Weights of a small sound classifier: log mel input, activation relu.
Rows from block 2, named by matrix and row number. Rows with one number belong to one channel. Each number is 500 + 40 x the weight over its row's rms, rounded and kept within 0 to 999. All counts start at 0. Numbers have three digits each.
# convs1: grouped (8 groups) 3x3 conv, stride 2 (model.blocks.2.convs.1.weight, 192x24x3x3), inputs within the group 0-23, a 3x3 kernel for each
# convs2: expand pointwise conv (model.blocks.2.convs.2.weight, 384x192x1x1, transposed), outputs 0-127
convs1.37:489504468466504522461501534586526493443571524511460416477467548544545531494489510429406517493492483543512527477490416496483496580554478533455462492545470472474526492536532548526445566504547513451562485527497571468492507482461617427484437490543482454551468445509491506496501465511444514458555463487514516518489445459460464502541470534501505470462467471558525454481488510472539481445516509527493460502570564567498510462495503526560498482488586525510488483406535494515443489488470429518466544499484525470428486610409500478510509480479448514523596507507525497488480454477448593515527489413455512463415524507451493536535446455419472464494518542549536493
convs1.38:498431491491527445503539502495533547527506507502463460463511542557524486481453491488472435493450533530506540482539485469467458453539469450457536497500518480492453580474447536487483476518477514488543520505444476479607481512567545460412463432451461474432498483486537495452560569442500496510516536530401555397539501560482509528466475465452508464502480473476466513487451577459468504553397501452491511419481545553528506505458533518490407545531510543527446500472551482467474460467533518500518544541522475494544463501403526524495484462454504505491457468435449486522496495570484494440469423494412481545518487458448387506520500419476450501477458414487491515
convs1.39:497560515527521509539518498472474539570493587511504481514548505482475514483491531500477479496451487424519447493540522538511478490540550547480449577472467501517512539496542544521507549464591436534513498472443495491547515504476473513445559430508492535514505465566547533465504524474471533501460528560523469516537546530469534446556475523474506508510509473525455536461516498501537458521492510543555495541533504461533539481494552538574444517509507477460512468449492535428493512517511496507541562474554483477521441557549531542522463493541499508471487479510473554428471555451580511590562462560505570536408486584516536620532430453486451457572435603539372479
convs1.40:486497460499541486520502555430473569573529474574421531491468447482504491533508443528452493473460500484510431560494442496515563442483453548491570540472557532540453624437429456487574526486545498472506517501473494470485560500565548546479521496498493541458505492446476441523482513467489513468472456473500507492508447489479536478464487496491451539443546500497546487549473396433472534548467550526546483486412478504440567469516499495470549517514475511512425487460563513488527558471481493463537505471517479485445496526561455424531462527453450536476479460556471425496573485523616457574503519497529520554421449501495526505446519513515552480576522466516484541
convs1.41:465449428518497483502418468550533495480521492594503499488450505454474504561532451497534513509513451552499411522473440499456529454475492471541462502481468506481492479407535464507546519511512489534450476481501504500501485498543520466590518543501458484438501434454482542567502491451436531483519513488533501463592506454501490555470552564517469489455466454513532557550496514478541553505468560465495553471622472477481491531528444443549556493456513591535448504459464499477455439492515481488499479442471513520547495433436474487548496445508516479454566536548538547494477395447437480452489484508501574543447526504461462597496568514478504468559468564573537524
convs1.42:500499436485529490507509453426507513544529486592478493499510491483511518542458495516539528542422490534528469481602512516564507465447501541463492424521519508527500534509561501558454442401406512459457491458524465450479535466505462464503484486489477474456509499523503530514535461523514509529502494429466490456541432534457586466568526514465474482605507472530450464467546521415422592519517502561438534500415524503493520517461541471495464443522446470459539530530475458484551455461479508516517548497470505539470504507479542476498515454484540500496608440613474498569517535545463442515492558432473476467499487495589481429493476538429505503494478440541511542
convs1.43:474453438525534470465470523593476554528505490513461501590502459474474506502485480507577524531530381541486441464461503499485511511518556501493575508485508471463405494429437617430515578580454549452486484504488488430476526499506472460492533499524462482474502534451456458471523481535507461492542470516517461506497511465466451462497479510507508484510446555473485498497486492460503521519557574532518465556488432418544484568540472477557459432423420521471552453451487556449522513488524471486480562592408517516556476545504548505526427497460491490536517432487481484528534478440490496531512507514510566546583581507458533527481558461494456454510511485473514513
convs1.45:439511512424516471460569472534507553529489495507522489505487507491508451534504489548425427467489524452566525507456480537440521510461454432465531530422464542461432453474453418517568483562516495543456494471421466426494471486532608492541524490504495529518546512516548490445507442493511483468495476451472471541479476474463481525642589483525465504460546515474470538467495454420502479472500460577510465478529534546448537496528493527481497488507439513478503457446508464463482532540482476540442580483538520491517511525458544514501491532497458446489544575448542474424508479491556485437562476516550506531543524627494548468510521424490505572495477554488543488
convs1.46:575490535495473534465512471487475509495603489487495525486536471519505483544517563483433507451455496525544511444558467517495459572498479468525506500518515558447553447474503520627443479537427557511496519479548471486467541547451489479491481552517490464535486491525489489425514546467449489456452490543451495546421528483629451499594484495494443552457473509481478452554449531512458522490466545519492455454528527489432553427510525487478494521444506582506514456489539484454481472490452499514505511521495489491566566514459537522577488452492516479524564570461509492442452503609589528513488499521496520504484554549554511412521447596461460538541479478495460486
convs1.47:578559514472551449546501504501524475426516462490527442510543515474541435471487528457471542513458536462465447481523512423511535479501534522525423494496514532542507473552485520514516431525408500461502531463505531520546478480480552535514546577492547544470433547470501498570472534514450444544461521467500482459523475483532456495425508489510473521477500470468476524530551458508558565527531510510502513492556452493514524470487557457503477503593577464505463480528499480558447484468491573473425441526528501450467576503494455577533519525502492544524503514450547468526476522498575495450487537442563625444519539494474414517476407499593451564491602476511449516
convs1.48:535499513508501508496533527556463526559519509544485520536537454443509431478500474455504525514485590473546491527516442425515552445437577465497444502465480475465486476527464474500465535445504457495467464415523502581497533500560481486501467462526583533486522406507600431456457589452522513534440449522479420523504535456482501558433498462438500521491512421480513464547510512507598496463534509487492497522488519496464566508490465485558490522457532533485526519565434539513518566507474464546506549442478523535484540422534628401580486514470510541501495509483510561525532505462533536579525480457474537492556471505535482514511506549439493524533507528449545519
convs1.49:491450461540540489476552508454478569424488458388479478504459509468483526460495433552574579523523514524491538534509466487515499451478463456454485501509508517522455443572517521540528496558486443507533564548545563559458515475446450520506498509586540527487426539538520477481544535588418519477467453477517404469571568507506522515486507472546582464568512462531538506570454475437443503506471486474498454535542500545530448464576525516478554471543505480457427471456533473511440506504495513505533522471510478554494494484499526584486493468591522591542469436534439528501532501540507502509439493521466483490484442441479509474491603568522505467488527478491491482
convs1.50:432489418487506529516473475414398497523488496434524523480538519497465467486443495594527546474516427545504554472506431528499474465497447511519448495438534500477472478455496488453458450573554533559564512505539617451531467490445572543525449468492494460457503388509545493523621449526498440514493580527499486489509541497469455495430495550486467509503440474511465502453471472468553476503512506487520510463479572485533458496522462477447510510489530434504506500462424454503459548458484473478463503482522465525475515562417514448554519528501468564487503461489465441504451530587467491441488518473465549489469482403498500502442515536458512560467507490495487430
convs1.53:557484518484506504495511483523570469554449478406487470474538515501460552567478524456493487454503502459521459540551472587464469413467494431499493589474504466570527493561544518483583513504498459457450444538491441493465540436512491495527507396495569448505483453511601474505459469511548489507522516572505457544473444462507475485500468434488499502460497443465477453482518459523492431487533462536484508502480556511463567529527434461467462496497522476535491523459526558523457500578427449464528449455507470462481569548481467466497469440512521472511489501581521602542466480534562533625537491569542484567536536499496505501472445496526452442512502515484457501
convs1.54:468513475524533464532508464527561577560486503510470533557476431435506492472492482490550497483434427508514472541579392482472487531522481457468453507499554521514484452476516478512493546529551384502531420491488516399498480514487569504507464500455473520524471526426507490474533440451500489516551502554523504501533520579512412468471591530513529404494454509536537484526536489510478476585506515490541484448484510628566524549449573471512432533526464511485536518515469557544526519490472505493466518464446416512567477463479515529515516481467474493395539518482489461474503568566486563537543573490515541487508482508485477463503506512406493433496500524520487526
convs1.55:452454499478554477525433489551533499531435548489583512445440414490514518542541516515575450492527524487504421479464468540445591553532447429425474556548557463505529431485531435554510525449564546452399563549508468476568512493504567484449640513491470488422536531478502491413513542504477504478516498439476482482502506551481501503467506445549513450526462482534488580453552566531442513467518521459496493488475432503458481483585545487519444490553493499525492464487492573499489494506480461489499503490490540463497556494468541523466529500525482498492506440517432537502494474569497538478441480535439512556503483528528556511507538516519498462535546467514464564
convs1.56:490506494458522499514512517445512477477577409547504488448575496530561413506491489500479534575509481523496435604499473445448477565523481534524500517539489492484552543458557485471536442548515608574544446484549404495467489436454501461488458488556465508433449470485420475488503557502561471432526437469482497589451509532514496506573472455499470499472581462533588461506487455498487555488477548493501487518460485471538466472565460502522466557482527479517502547528487473484528558533453520493561450466575516503455452466439516510573432494569464463530512501547529449489463526426447486460512551538491512487534507466509483522512440503521428496522522503441525493
convs1.57:482560513582487461574459549540498536511526520508478444504507601577492473459466465500488483523522458538462528493631446469510438533537540474426509456469496515521508561439492499522536471535445589477506545575455470460454555511454435528527551526475582458512503479618511508501497471433538539579471516474499504566487486490485536485565497564536561448467443539589512514515509554468484444493459440508458511456472461547538473446468509493492489506508524453550514492472473487498489433502459554487531525540535628483469544508540504492514498488489516501397474516497556480496476530486482519477519517511521426479533532543532461475503518504460524460492525515491547597
convs1.58:458534512498483495434455506473557459520558550507474560599550528560486453529508568496558475431451493517528529466462397482485538523530567549480553573472449536493481516502554534515509472432525477456505431491441447425456427410445532513496524513525523532517455482495488535447522544498504418482485467532450474495522467488474484550434471429463465454437433557467482514495539520425503468486520555468503513529465465442560594528546453484482522513573484542512517474513506514453451477522506470513574549531531510430457530432503503446487475494508522508518504484474525472503522547460587583541544516520564544591530474533500518443549512533480547533484477476503480526
convs1.59:534539502518554426492476461580496514469549527509580493476482474486455573536447537476508485474506464475482454423598377532445476559484505493509502502520414501520457511464512537503511519525483480521479486522517436481550417503484540494445440493509478491499444440589506476473572451455486463542457494491519548479532493515519519544414514478499486488466551574532411545535483458557402519560515522509541527528487537598555539518583491566531499516507472541522534523483531550468543539558499548493541440484548477476530467541470455469497486534496498466472533464477471498457565550500528490533480494486496500451534478473453531493504483507572523497566476433390583517
convs1.60:582501502485547548482510519474576537412557443467464490532441524469439504492483589495508458473473446460511506533481523510545431440584497511447496474494547518503436490466560522451548539482539543461491503511462469544527537463429484533584549492472491486420472500525514609492489473400542497481483480447468490432534498508426535527523473535494551464556482510561473490509478497518432502478478493522459518517488465467505483525467490482461502528471537464565524481497464547517539499457529492536436493596501438489489593490524516554427518467479456487465440515508434479577538418507508456498470456603477480609474572517535515534559496499516498537463539524497523540
convs1.61:465481466528525580479447465465459504500447496494464497570466572530497481425493444510498490494483521510576443501495519459513473481506427496468477488458489519520454437515540539470436532569480454442466524557520457509502404504436564462441478525575446499436519452510476470501504448498498493513514605463477537463445495445507544508468451503420572535470485488454466541429491451455501523515465507511463483556508454580481553475495500534422534564479448527517474529454435453551439501503477510482555527456566534496561502421457470480549513528485580554495490558497537487473489463484574539584518516450480540401484507534503468523505551445463500456546510469454497457
convs1.62:511422521479482430489498494556490530472486556524488541515527542499506469516502573578481569451509510490467485455467513449458524490449508536424527561500466507561434485558441530496519521472476490405435416483468523535532587531455510495516466493488520473417649482528536536563505482525579497537500509479519496510501537548523453478532487547469495431522459476524520441451520450509493523438551479464466548460537493472499536500455536499534531456514576475529524486446563545558543484553516519522494483594517477529489494446531514502495426512476434514487415514570507483515494477524420495482530552553539502598489499490496519477461482445443507482591553500445555466
convs1.64:443521502472496493507563533544425585519491536569510526447543451521470482477483529538439498520487605480562497529500446449523528539503545520466443563461521488526501558497432570476500534451455569517548508531522528517433493510463533488444506468538547619535504474551495511508515424561452497553544444494542570485477469459481442564529496488565492509457519522471436470563439529562486486516486484525496519475496524447526475478448537455533493525490527457456474456482534481499514439442493433608513514488475532533538593454559509435545513458511472561442484515438494529398532483544483463566466523517494435508496397518526465455509502505514492512497484536518483482
convs1.65:505470488483499483486489459497514523475511443586457583559569538539542570616505577490450465480478471483495450523447492468510540474439452456418524445580479549486486462545498487548495504477537480514424503490482491533451464521409503505522510478465508470449539509552511452542493472475544459494462443500577472490530503539497523492475546677487524466457498505488507545500530504581467519492508551545487439467502459521491530505520502448561469481485491424558481491496462554441476426509501451487459516618587527517470615513549460511409475492532462506487456501465526534531485474508545467470471514518500504561473454457501517535494490478510477456491494515465515475
convs1.66:501448499493556513516548491456432540489531490537475500548520548493506514574454474504425502527531485502514464468537533548490459507456454470531552517461454508544501468506462509524480544509469576397509491452501541504428509553492465522528453516536492569537437529606531509515453481573546513521519492487520477482554494474486462529553453491493470459528471428519482425492489433577548531457541439470513525451537564543482489439518449483471508436451503435467524550539546528473525497546588423441589510498521491473444593550448560414483532489517538524498485504460539517475551488448516461471474524552513528562634473491504506482487524473493519443549485503493526423
convs1.67:514533441455496526518543496557485499550560525497516531466446529545520472533442505531440472542516447552470458502529441502516486591493581515464493541462515485444530478479523442461528529513551501486567479499448556583473490504529503488458546479545500454630505467523517552502492399571557495471449513419420488491481545492466484587535464508475476616475492552526548493560539466430520426519466543471503563459464522546476444478528490457413540473528467499520508516480467526474429586482459454473508450485524504474505518546503531539474510509484490504533592424525480473573533524494463548540466497507507438455506540457535485516483514490471540465468449453502525559
convs1.68:486543551520478488421494459568451458506523502526476462539522468483486426491422519534524441563532485486534438506500455465548494496487562504492481539542502425437462476591424486555484503521485508560485475600528528431529558473441510493492477538461545458495587402460497508531528440458492475526471485484491488403524532500458501520475518563515471490511556404509595503477526571522555516509527497491479509561544445493492543463445541552501468499487420499496478515463517458487579487522642489478501494472445490482472544490466486441476523452532504486482523565415532552534467503450514461511496510539468477479426571490469516544500500522425460485467482502451522519
convs1.69:575543532518510516551456507396492472433447449469582569535550522461456371536561503485478423496490523464465499562486510505502520423477506558512501496456501563490493438543488591473474539561459488523509557506509537496407428451497520488466430456500434552486547491603490502519479493513509472573543550443489498494479508501488521505436463537494534497487510505529483460481422516544463446491524539465501527538495477506523481536475549555575492470506521510500506551488524444487554473462535528494480578488461419463514505489516487452496471486504554497548477474493548423525466490464469493500429473476423545519457502501541493447459478481487458418450451592439496533
convs1.70:553474483470483491492472493476554477522466524534446477546422499494446570615437464566449510486515487448500456532543485494566498478499561490506549544487447560483521526506576495529489512471473521539569423563554453431504570482507513500438491572549490517546490498461512534496509515487495475561568486521502482448456495521535536472413457502400538456530505578500490525543521529460446522509501516420491504458513487461489538526445450564514522521423468479515490484539532458426401546497477456534524475496430456573522487463467494535396556522512464567485540500472468516494558395520453490467492449507540512489538543497437509460466494510567505492454511526517451537
convs1.71:497489520443500525519513500551550572456470471467480503440479527443473473460478473485540525489540520514478480512507510518553422473484513466518512442450533526448417468508502526522477515594560520513431525556446552458522513526453476453523420472542549425461607515496496532572514551487485493499440496493465521463530539448562532537516601518511508554507585492456494456480505551450493515506428554514530520522599487558547526514611569475425502470549509503498511506504483555540564536502530502494457447496438526466537511487496515495497601472476511474431586511518562480427568469519444498520555491490449529526486502474515492465559518459483568510482528451451491561
convs1.72:555537528528500487513548455474476417461505495452445549476502428427495409493528510487443530495486502442523456507509520530505513501447540531455462488606455432483482542481463599572483483573515525429438491434458501516517509503455442466441500544521508478475496465481501498549460538542507528470531464563520496470528483450507492514533473465561542494518507497616479508427588438543632521525446536450536501455498563483504451507557521435436517501466505523486486486566529497465539470544498538532486445549504466515389521522462469530569518477568522502502553487495508547537444493539487454529509564525431512563445512504521469490491497518454518476472537543536535487
convs1.73:478554499488503540582478504455552462504504505442534440475505611509572494520466514492503526484536567510506465532504544464499479483524449511465417550491517564477466495488495488510487586438489513447454471493501467496488454474525478540454470557454565439460530456479507435505460516549575566492433490489506514542493481496501495366497540492527463547531443483398468499522542454564411543516476487470429482459544523470485477548566454470434477495469455517528519449467481483502529471489496472508556523484503528554547480452479517426520509486462565479512516553612471566438473477509551483453430437539531536496599517503463468452505475470457533535483454476483464454
convs1.74:451485508486542535487488548448522466389550515468500415546533480510386527508469468501466533473458423494478547436501519485455468509486515544519470522437547504454469548529497565470567526433476542453497512485501481472516535432501530479437493473476447515488440540635537439505403509536450515494552512580496508525446509480528586457498496538474468444574505480536553478514436518442542456511476552429505465516440467444519520431463530506538526512505468499502500425508519500506475601472532505496542555484453496529532445511442506473515426499518509455494456532463428473517477522463491498552471480531547543465520458505484432518485510539556466507453467530443451549
convs1.75:452424540545513499488486534444438521465520386501552488486579537543526507531449515517518649499535534524520471562429514481504500496543491440505535530459483545473485476525460471556541513531484521541470498478482467508472527536453485485515458453528484400522458495523514502494639508489512532540495461548569529552538466531515459567427550518605542469490475446542460462521548503484455595445550551524486537425500508539480466516514435472483543515497514524473494514489501466518505519517537457466471540506519491528473515417463494432480456522517493499522533480569493545521464558496443483516508483509462599552545578500474555426487524535507445486465496452484521464
convs1.76:483462505521461485472517460542451528486476495531522491535497526500521547493574530482507537419490587493464613443433593549489473399437580538452554470479570481566476567494453496466467505523488499442507510491495492527494498505499463509516559495537498483575532442428511455500428518477540439454527505547553536504602484572460577452475511473455489547486444490515493496492487517476472510484392507406440498537528475503482454538550515437497564431526461505495467444492553487441555465507458516445555445529454581487445464472585491454474518513535529517468458491512500512519532499523526555490478449537453517487502517526495482499507481548508495513516543548477441573
convs1.77:487522507514476572510521443465421464490516515549478469444559597525525511481469472490485464528465524517473457488484523485491489539560493507540500511418430559494522494546550494435458535489562466476531535526446460482529534451566583484536447478544557526500526518489515385559527494448476547525535450478523489522530584490505476557484534522458466408482459504529562580518557557439447458460490467497507503410510462484496496469473518515523476487532494550477518463503454501526445491514513547486449487470525517524524434447479534555496446503455509606486568562460518488532531529555501510589484463415437624493475528482543498462538498506480557536549493557456502499
convs1.78:477447546513520483464502460510485467439486511443501548486532490531478484549505460604499471555535537522453445453520489533517463452473523516486512456498494535570564493437468448471573507516483460497585523472486498455514544514488503479462486492513466497513533554440423488569526510554485497508535504457451502435465496513465406565464554523522511499500509522409513560540528421468529528639542534477528556542521563543466547464464535447496521417512482452499430514512477476494518583480454500539428450440547480475530464522441502481463455530510558514579505471492516516498521489495470487473525504507466490470486601503618467426456416543509515452479516485456466538
convs1.79:478509450487425448491554541474500498462436535475453562486424536515507542507492437495530453444500530430535549500537460448550462463471542484492531484531442554487528493502608470475452450528387537480426491458494506548538539526440474489531571446460488468483499558484532481567475495356554570516488449501529496494520464531515497500501520553461482477516578460447477488540502475614505470468512498499479536438495514530478498488507505506508509507489475461470478546533551462501489454491488506548519464478417465452500527437466540546494541547573523524493509508494495506463464502527495400523506527395521582505475547430458596515505537456492440460534534502535502498
convs1.80:509434494572463437513515590481535487457472497470540554554469508520499476432495558554516459515456536443517475550433575463543544541446523495526515493528454468501442494550462484540447550504499547532569493504509531543499517611486578460503520506567519514418444478476485506482403522445463478510471478454436557555441495519460520470534501555435460430540500551500511446506486421538509484484516525561461538482547521504489515481480547533474569556431466480480517451537497542570536573476513519484522468525526498497489440565445473525494477545448550518471508453473464489494459526492477522479464480503555519460427394511530447531476565475503458551545545508486439548
convs2.37:557504531473487490459490540536472501477504544546517541507441478533461578560527550398468489443544444508522464516504511462486467512489499553452480532519542501516462492520530489494521551519567471530529545549468502505503463554481410474533406407563444522480509425374518527484466541480462491486472503542548484514445514531478476446447571426471485457506551431526511478503504512485558491499499
convs2.38:469467429462494420528478447513512529495479543510544529493517500526538550543440476545479509511478556479530510485395569439461483437451602493489456408601464487541536539484464582460520494543384510539539497434464465627466516512466458527484529557467463464433541490488501487579524490500564592527480493518470477530486489460508566492488510507499443483434477464545501499464583455496528538552499
convs2.39:560485562543488460442412488428603523422499488541424463462499475524499534481502580498486492460499489506477514493465503493486540521469543556504469512515527470496450544443472491548540514581486589423531554514488470499519520471517541469469441484533508499534522460528480485428516502472382471520511496561519500605470526464503471552502521505476545451515542505541556467493462522465456449491438
convs2.40:466499470460553504502491535490501533552478455482507458499533476463529500535472548547426546526499450536530530555438535491507519546489507540568557496541456502503499529479549429470498505470509514524462468509505465535466434498512459450583511522474506487468466473490466496558512530586423546558489509499470448470490527528581438592538553498564500507530443481486546491415565458549506557530465
convs2.41:570498445541510497524517465530448468487516424450525512524473528470523459466522504483494539501509492526527511501511497492465481612555547591507533541494505519591469535525442545454524539489538521441514479511506512409501509546448544515555499522523553520448438458453457448476603495505511514492532567397463485512496490488502495494493552483477572510531463503530508516546501481477561479481470
convs2.42:514533454456476471478468404475495480563478520557463531521524435439515547510460488531508400487488510510522485496445435488528457527434497554504437477464456459543508518421507433591556452449487564519489527571532443444408444482546496489491522433516522517443464571472499539551458452495470475498536531500510426456538500550476480509493431573524554455495504517490492551534513558514476530524527
convs2.43:528562545480494522495507466471482475580534460437519474456492497548437422492517555532529445535594535469555585481451486520475499433540501491519503545498482509472419475449520496494430460466466554566495479509491460446542528547485448532528449475548497487479519534519524547502476593539534484508476532510511460483549457544552492433500493503460521458546443423511450445530512472521557482541469
convs2.45:412509470580526545508549531507509507405525517481508526516481490520493488469470481514494532489521499530460487449461473465553475468565556529506473472430458514397462528488510477497489491463493528470502462483494510579544493504487499552576515512463465517463491501470504464515423571493559537420448456496526568522526475513485534485473522501591592511513507508559525494507493517529553517582543
convs2.46:480515468441524452549488497577582493482534517507520419584503510409540449542474563437536522496522522490491524463529471547539462454507524529469517474506556475560454458527534423512499505515487514447491461543565459484532452519510491449467505505408541496523525491500476534540453572496477431484456500468488492536460421462427469487506482544490460536464480524467442549490541571537497481512516
convs2.47:442566520464431504508485436537502480469523491485508474505471496555586513496509517543499470488484555556529523431636582456488518477506540466415498562535432524468499485549533494526520563516459465570528513500474479475434591510519474515393497406520462500512464453448488575429506512443562510488491515535543406580506479497537431425479619454480486503478473450483513461498557484494456560449536
convs2.48:514457502507507498511480473474475518551471456483468502533530450504528559521495474478517523486557451490421537529477432489490518548503489518585525465425540509490518533457500548527492466511462481497502512572538500501461482430481493460512514477473535482587499449453561538451551518433482496518458420538494448483510505512522524436448445589492515557566548552481504453461474488558537500412536
convs2.49:551573389445528437442480579456529549485509537498446469500530531511534490528510495473485527509451524472511514476447455529434491451462441507505510443473438493552516566526486533464469574401519521545500502538489459540397480507555495485495545469528523506455563483490458535505542509458400498444439431462493555484556498545474556493488529465535503499440481468500547494530532511510496452492453
convs2.50:569519524472514487399507481566485498508476523490491476508447476453535428525482457468453555543493513495496471539455515422488467522550439565377496485522555473511560525501519538458448592515486502540505497503565491531494547489395522497531537457534462544438500453509502506468465444524566595517510536507546578506582507539516447497547642472562474468490511459468517511524486523483462490516530
convs2.53:445501507531431407495439504542537491553535484499477457457490546515501479478530493421547545360488480474481510535499570398491506398538524542582524525512509514456518489523467497462486528544446539475420378492518485429476474523540439466495501496450525483552458418456466522481547503460472501507591515501438459428460526515497522476480531541536533473524525512508544486542510526494550424526513
convs2.54:454513523502458437487536475530506444506473482557430495519511554501453413478421451509521443496565462507466572474503514509489476536583481554454479509480471549532524452565460468500473466484525479443494550462507574427471432478449577521566445541554435527476532471523450557493490508452500564516471534449395546486541492487478486433509519526494466500454434542561503540535511586439484498500533
convs2.55:485444579522536548529496496503524474501461445487467456528500541515527494488534517483549503543490502586386503575523452544462510485426489530515460506493457504415456546477552483442455573544493574499589468524516521483546467567570446523534521480509443428570519460539520457469479521476465533493509496586477481482529505412492535468454461452478463601457555519469502505494538480361511573550456
convs2.56:523509479506505523542489528470507493468536466465447469436392468542506510537508515500531451502508538521463513533418547393564483479498465480435493504429479500508529497418598551450516468517498455512531513468509578492483539507509488512452461520429547514495434561527494492487602531491502568511513501503520495440492590464603505496466484480447557541555524491459440481466416512505469528571462
convs2.57:534557475510517472499501473469541494444530545522520596573457486531542515476482470445520497477446448501481456504508480492503515538537537472481590515538505512427507528499469555494475493526557529522572479416462470534474482504458467534499519516534536526522484569544481474466422436485568590554482502476535455510502561469511580519498549495489614507556481497504579534486385516459485545483504
convs2.58:558471461547374464520446466473506482545508553453513538475505456513581516514534466467519522527506517495555468486482494475489473488501592468526474563495464515505474527527490555409533494494502477541523564585585527471515452468575476538538457512467406515507453461489539499548528493489525528532485485479521442473550470474464475500468472576572500515510510503592501558463469467498523488492468
convs2.59:528508568508483517478497497547540458520499453495437482428476524483544527510425521530555464538510532556504607507530516514438538500507502436437586590540535563497474515530523512449541482485525514538434479457504507432488503509523435498507462485534495490456467495510524443425492548475505470542552385453510482507499452531537487560494490468516490514460498542542481534483526597508572475522474
convs2.60:498549480455483611504433478502525476473499482457461557512607502450492527527471456490510456498503515595545516454506529455532503514461478527473510466513596465512484506489455483492485457486521582464474521506460486524532508528509483499509480500628518432537467450466493471436467464486512525581485427521542522495505476484457458471496413545558415452570525461441497547536529489455569465584418
convs2.61:471451464508475459536474588488480469523474507535490525527542501471492505511488549503482524487512548410454524480562476430540562517505503523431492521449451438471518489481487488524500529430565458453467528454522441524457451482519489475537421493452425573485526482432511470455456584494502561480460480455531511519421504481441536455472468531425600457522552528512547486542522565518529422504527
convs2.62:437489569550554508499490467558511487481454483422517536485543549416486443560534513483540552461514451519522528481506481525455521564417448496516495487483535514501442513513412506543483460453448556502567460499488465460511558562499512462487525456529529534544541538459499460465443506472417451507513455507542486419534482503438544458554510495538470465511476534472517510550574514504458476502496
convs2.64:565503480458501439462485477453452473513527514482454518550523504509459508478542478511463492503510411453419510537487541552470458482538585488528463509470466536571459479518505540470501527481499482564504517564431507520471476500468575436552473481525505477440437538460464548526497452479473459392469504453545469529481463529489434563466484483555529510536443499481510488473515521545513585543515
convs2.65:478548486512476580513570491520518465468543520486528493388552446568514542538552576499526552554506455537420562605532517480459463473498499475506494479499499505559498510475504446524515453508506527478512470516543451569442493555495444469517542499553489543475517473520505492477498439533479540468530468500500485467505594568535443504528545546541482526421434533476596507524529490470514461526563
convs2.66:520452420472448470482584440546473437518593519478487425532472486497497509486528499456549495487521469483515472516481528594523513543507458479542475478507494505537464495497576538476484508459447456487484459520508481588436519492578544416503500508609516480568422546501502526508482509469421479466486582529537486469531449439569434509496539460472456459547542500413513462412493537523468442505519
convs2.67:503499521502419510588503514510501418562481548518564509568550431486572487425536365499505493500509490469499415559516532491467553492506524528465474430469444439517443500455482517496459456464542555518555535499480454495422480477486464543514484512521481534445435496500444528492548571472473532500505479460493540528536523535546481524454439474594510466529475447489486491453485500506496523558407
convs2.68:490466508505449590480452610573483565518523469403535448440486501476461544517481455479479462500508526543490505460517519467539423521482533510504554499428502563480446524525480574446528493488437518508480487479523487434521458510404521462511513553420468508487555572552471542472506498474419467399525523446535504600524449509496474545522463464420496448496486538464491480517473544557474442507435
convs2.69:557471491527484446514460456482433543510478440539554499545530559560523539559552534532505567525496571491489471507456526487505524501523552516495570484554551507517489442458463455426584474497507490477533507530448473493488471542450406496495454586468515504496517504522478497454434446509546456467534494491470600508524472488492408455484457500531502470493512446489578485506549539565464442539516
convs2.70:584508502541504447538520493560510519481461443512551464539504492497468413519440413478519475535492493544594556490489500459449487459479520520477446490498463540529548459500569495506499558519542533526475530466510508470476518504475546483551531445499494500524469447567475410467538498548524529459483530431517475508527432463481490513455489503510484392451522451470393495570527436494502498489571
convs2.71:446497482507501503453524527448463547539453442486563508480517485482541569527480502563500472504571460559465508476547544497488398471493457531484502526543471457484566543522430481467437523455541450519426520486514454493482422524494474525548532586514535459491500457521458513547515524417532476471507454501557567481498447557554522581410476503466434476540469528486518512453524535460484450532498
convs2.72:507496420518488522497450496503501506455484524496447447489470514544493545526480558528503512479484499472496537484536444553425553526490459562535500474509530505549532570512459510464536461564448562548582449453511517488515516469483483499581517523484456500466515509484473500526496493496412469512510494505430497462460424479455468467499493516501463506506560550508524489557457431524493480526472
convs2.73:492584493480531500491484465543476568498481626477523454451514544486471452436549442521521486508444488472460474534462496515496439442502525478468497502447488470441531509552470503482551515528576490548530452523535465525480462485575488525494526408430463528534563417466550510465458483534448549479545477491470534561486527543444489493513466500465492493517486443515477482500484519527430487459481
convs2.74:549555415397473485468466467507584547541526516540442516513441523496485419456537416493510504462578530424508528415617401473524572457548417548505472492580528477424461561549486535544484560516473515494488464434529457529542497505497536407522509518484434485459518515478493474524448424551530537492558468527461583510547520559490508534488515475490511530493469419553524503524481542511474473500525
convs2.75:503437474476524484561542514494517483513460508532486475519535456500481509496448495495477503454458504418441480514480550531552456546509465535504440486461439445495492510505529509520448547544405501497568495465505543513476460501536531553455483504488472523525552558528576488433422522520443502527495478542445516457510539503493474439471465488549553512467534539552490550453533509437495525528510
convs2.76:449556500495460488471503497560552479478526456542512497487544561495461534472533507482523582494451507531540512490513558479558514496498485464469537494485529551494510485410541515504460524490491559502523529477570482437535513460506527451460495446489451461476478536486486499532459543465531484515566481436460511465518479538540457537475533530456516522427562518504469485467491524479560466432451
convs2.77:545476532481519549496576542500456498432491484605476489577441539506511481519405488541461473527502481509490548492463466518534489501464587521493475570559533463529482494540513470486438514479544561478512497499527514447544440565538537509502490527503499490538584520525560517488503504493476525403509489503507479463529422614456489513418437517493558525554516472543442495519532452480528474536454
convs2.78:497541430486511535476530466522523490548383485536552509474523536538500494462458512512536597539515425436568490463476486508573486407562511441411489498524479480541487458540495541515552502455543533435485439491511432532518479589475522512462445508438473515518512521514469475558506492492522426486451504547447538462519557521509504470477484472449517434530501562514471470456457468501524514538440
convs2.79:568473468571527482512534569589512425550498476523492425509531501496495460471505449469551535538460455550552473524429561502568423564474551507473428499532495502524520473519407524510437503519526552563589515414506496516450490414506534532532481533501411455470449521478490483535497500468475450481467537506539512546557488552527492433456563460541486555479490510494449454461529510485444481496588
convs2.80:470474491434534493484411489561407458498515565470546465513501505476579529438514411509539466583505571514519567484502558543488515496554541497541548469508483492462531493484427450503521454463473503528463520452538525520512459498490498506479442495527480557491491461457459544457486486464455461526507461530523529446554511513504543522542555504427464515558539466506527531509542504463479440591502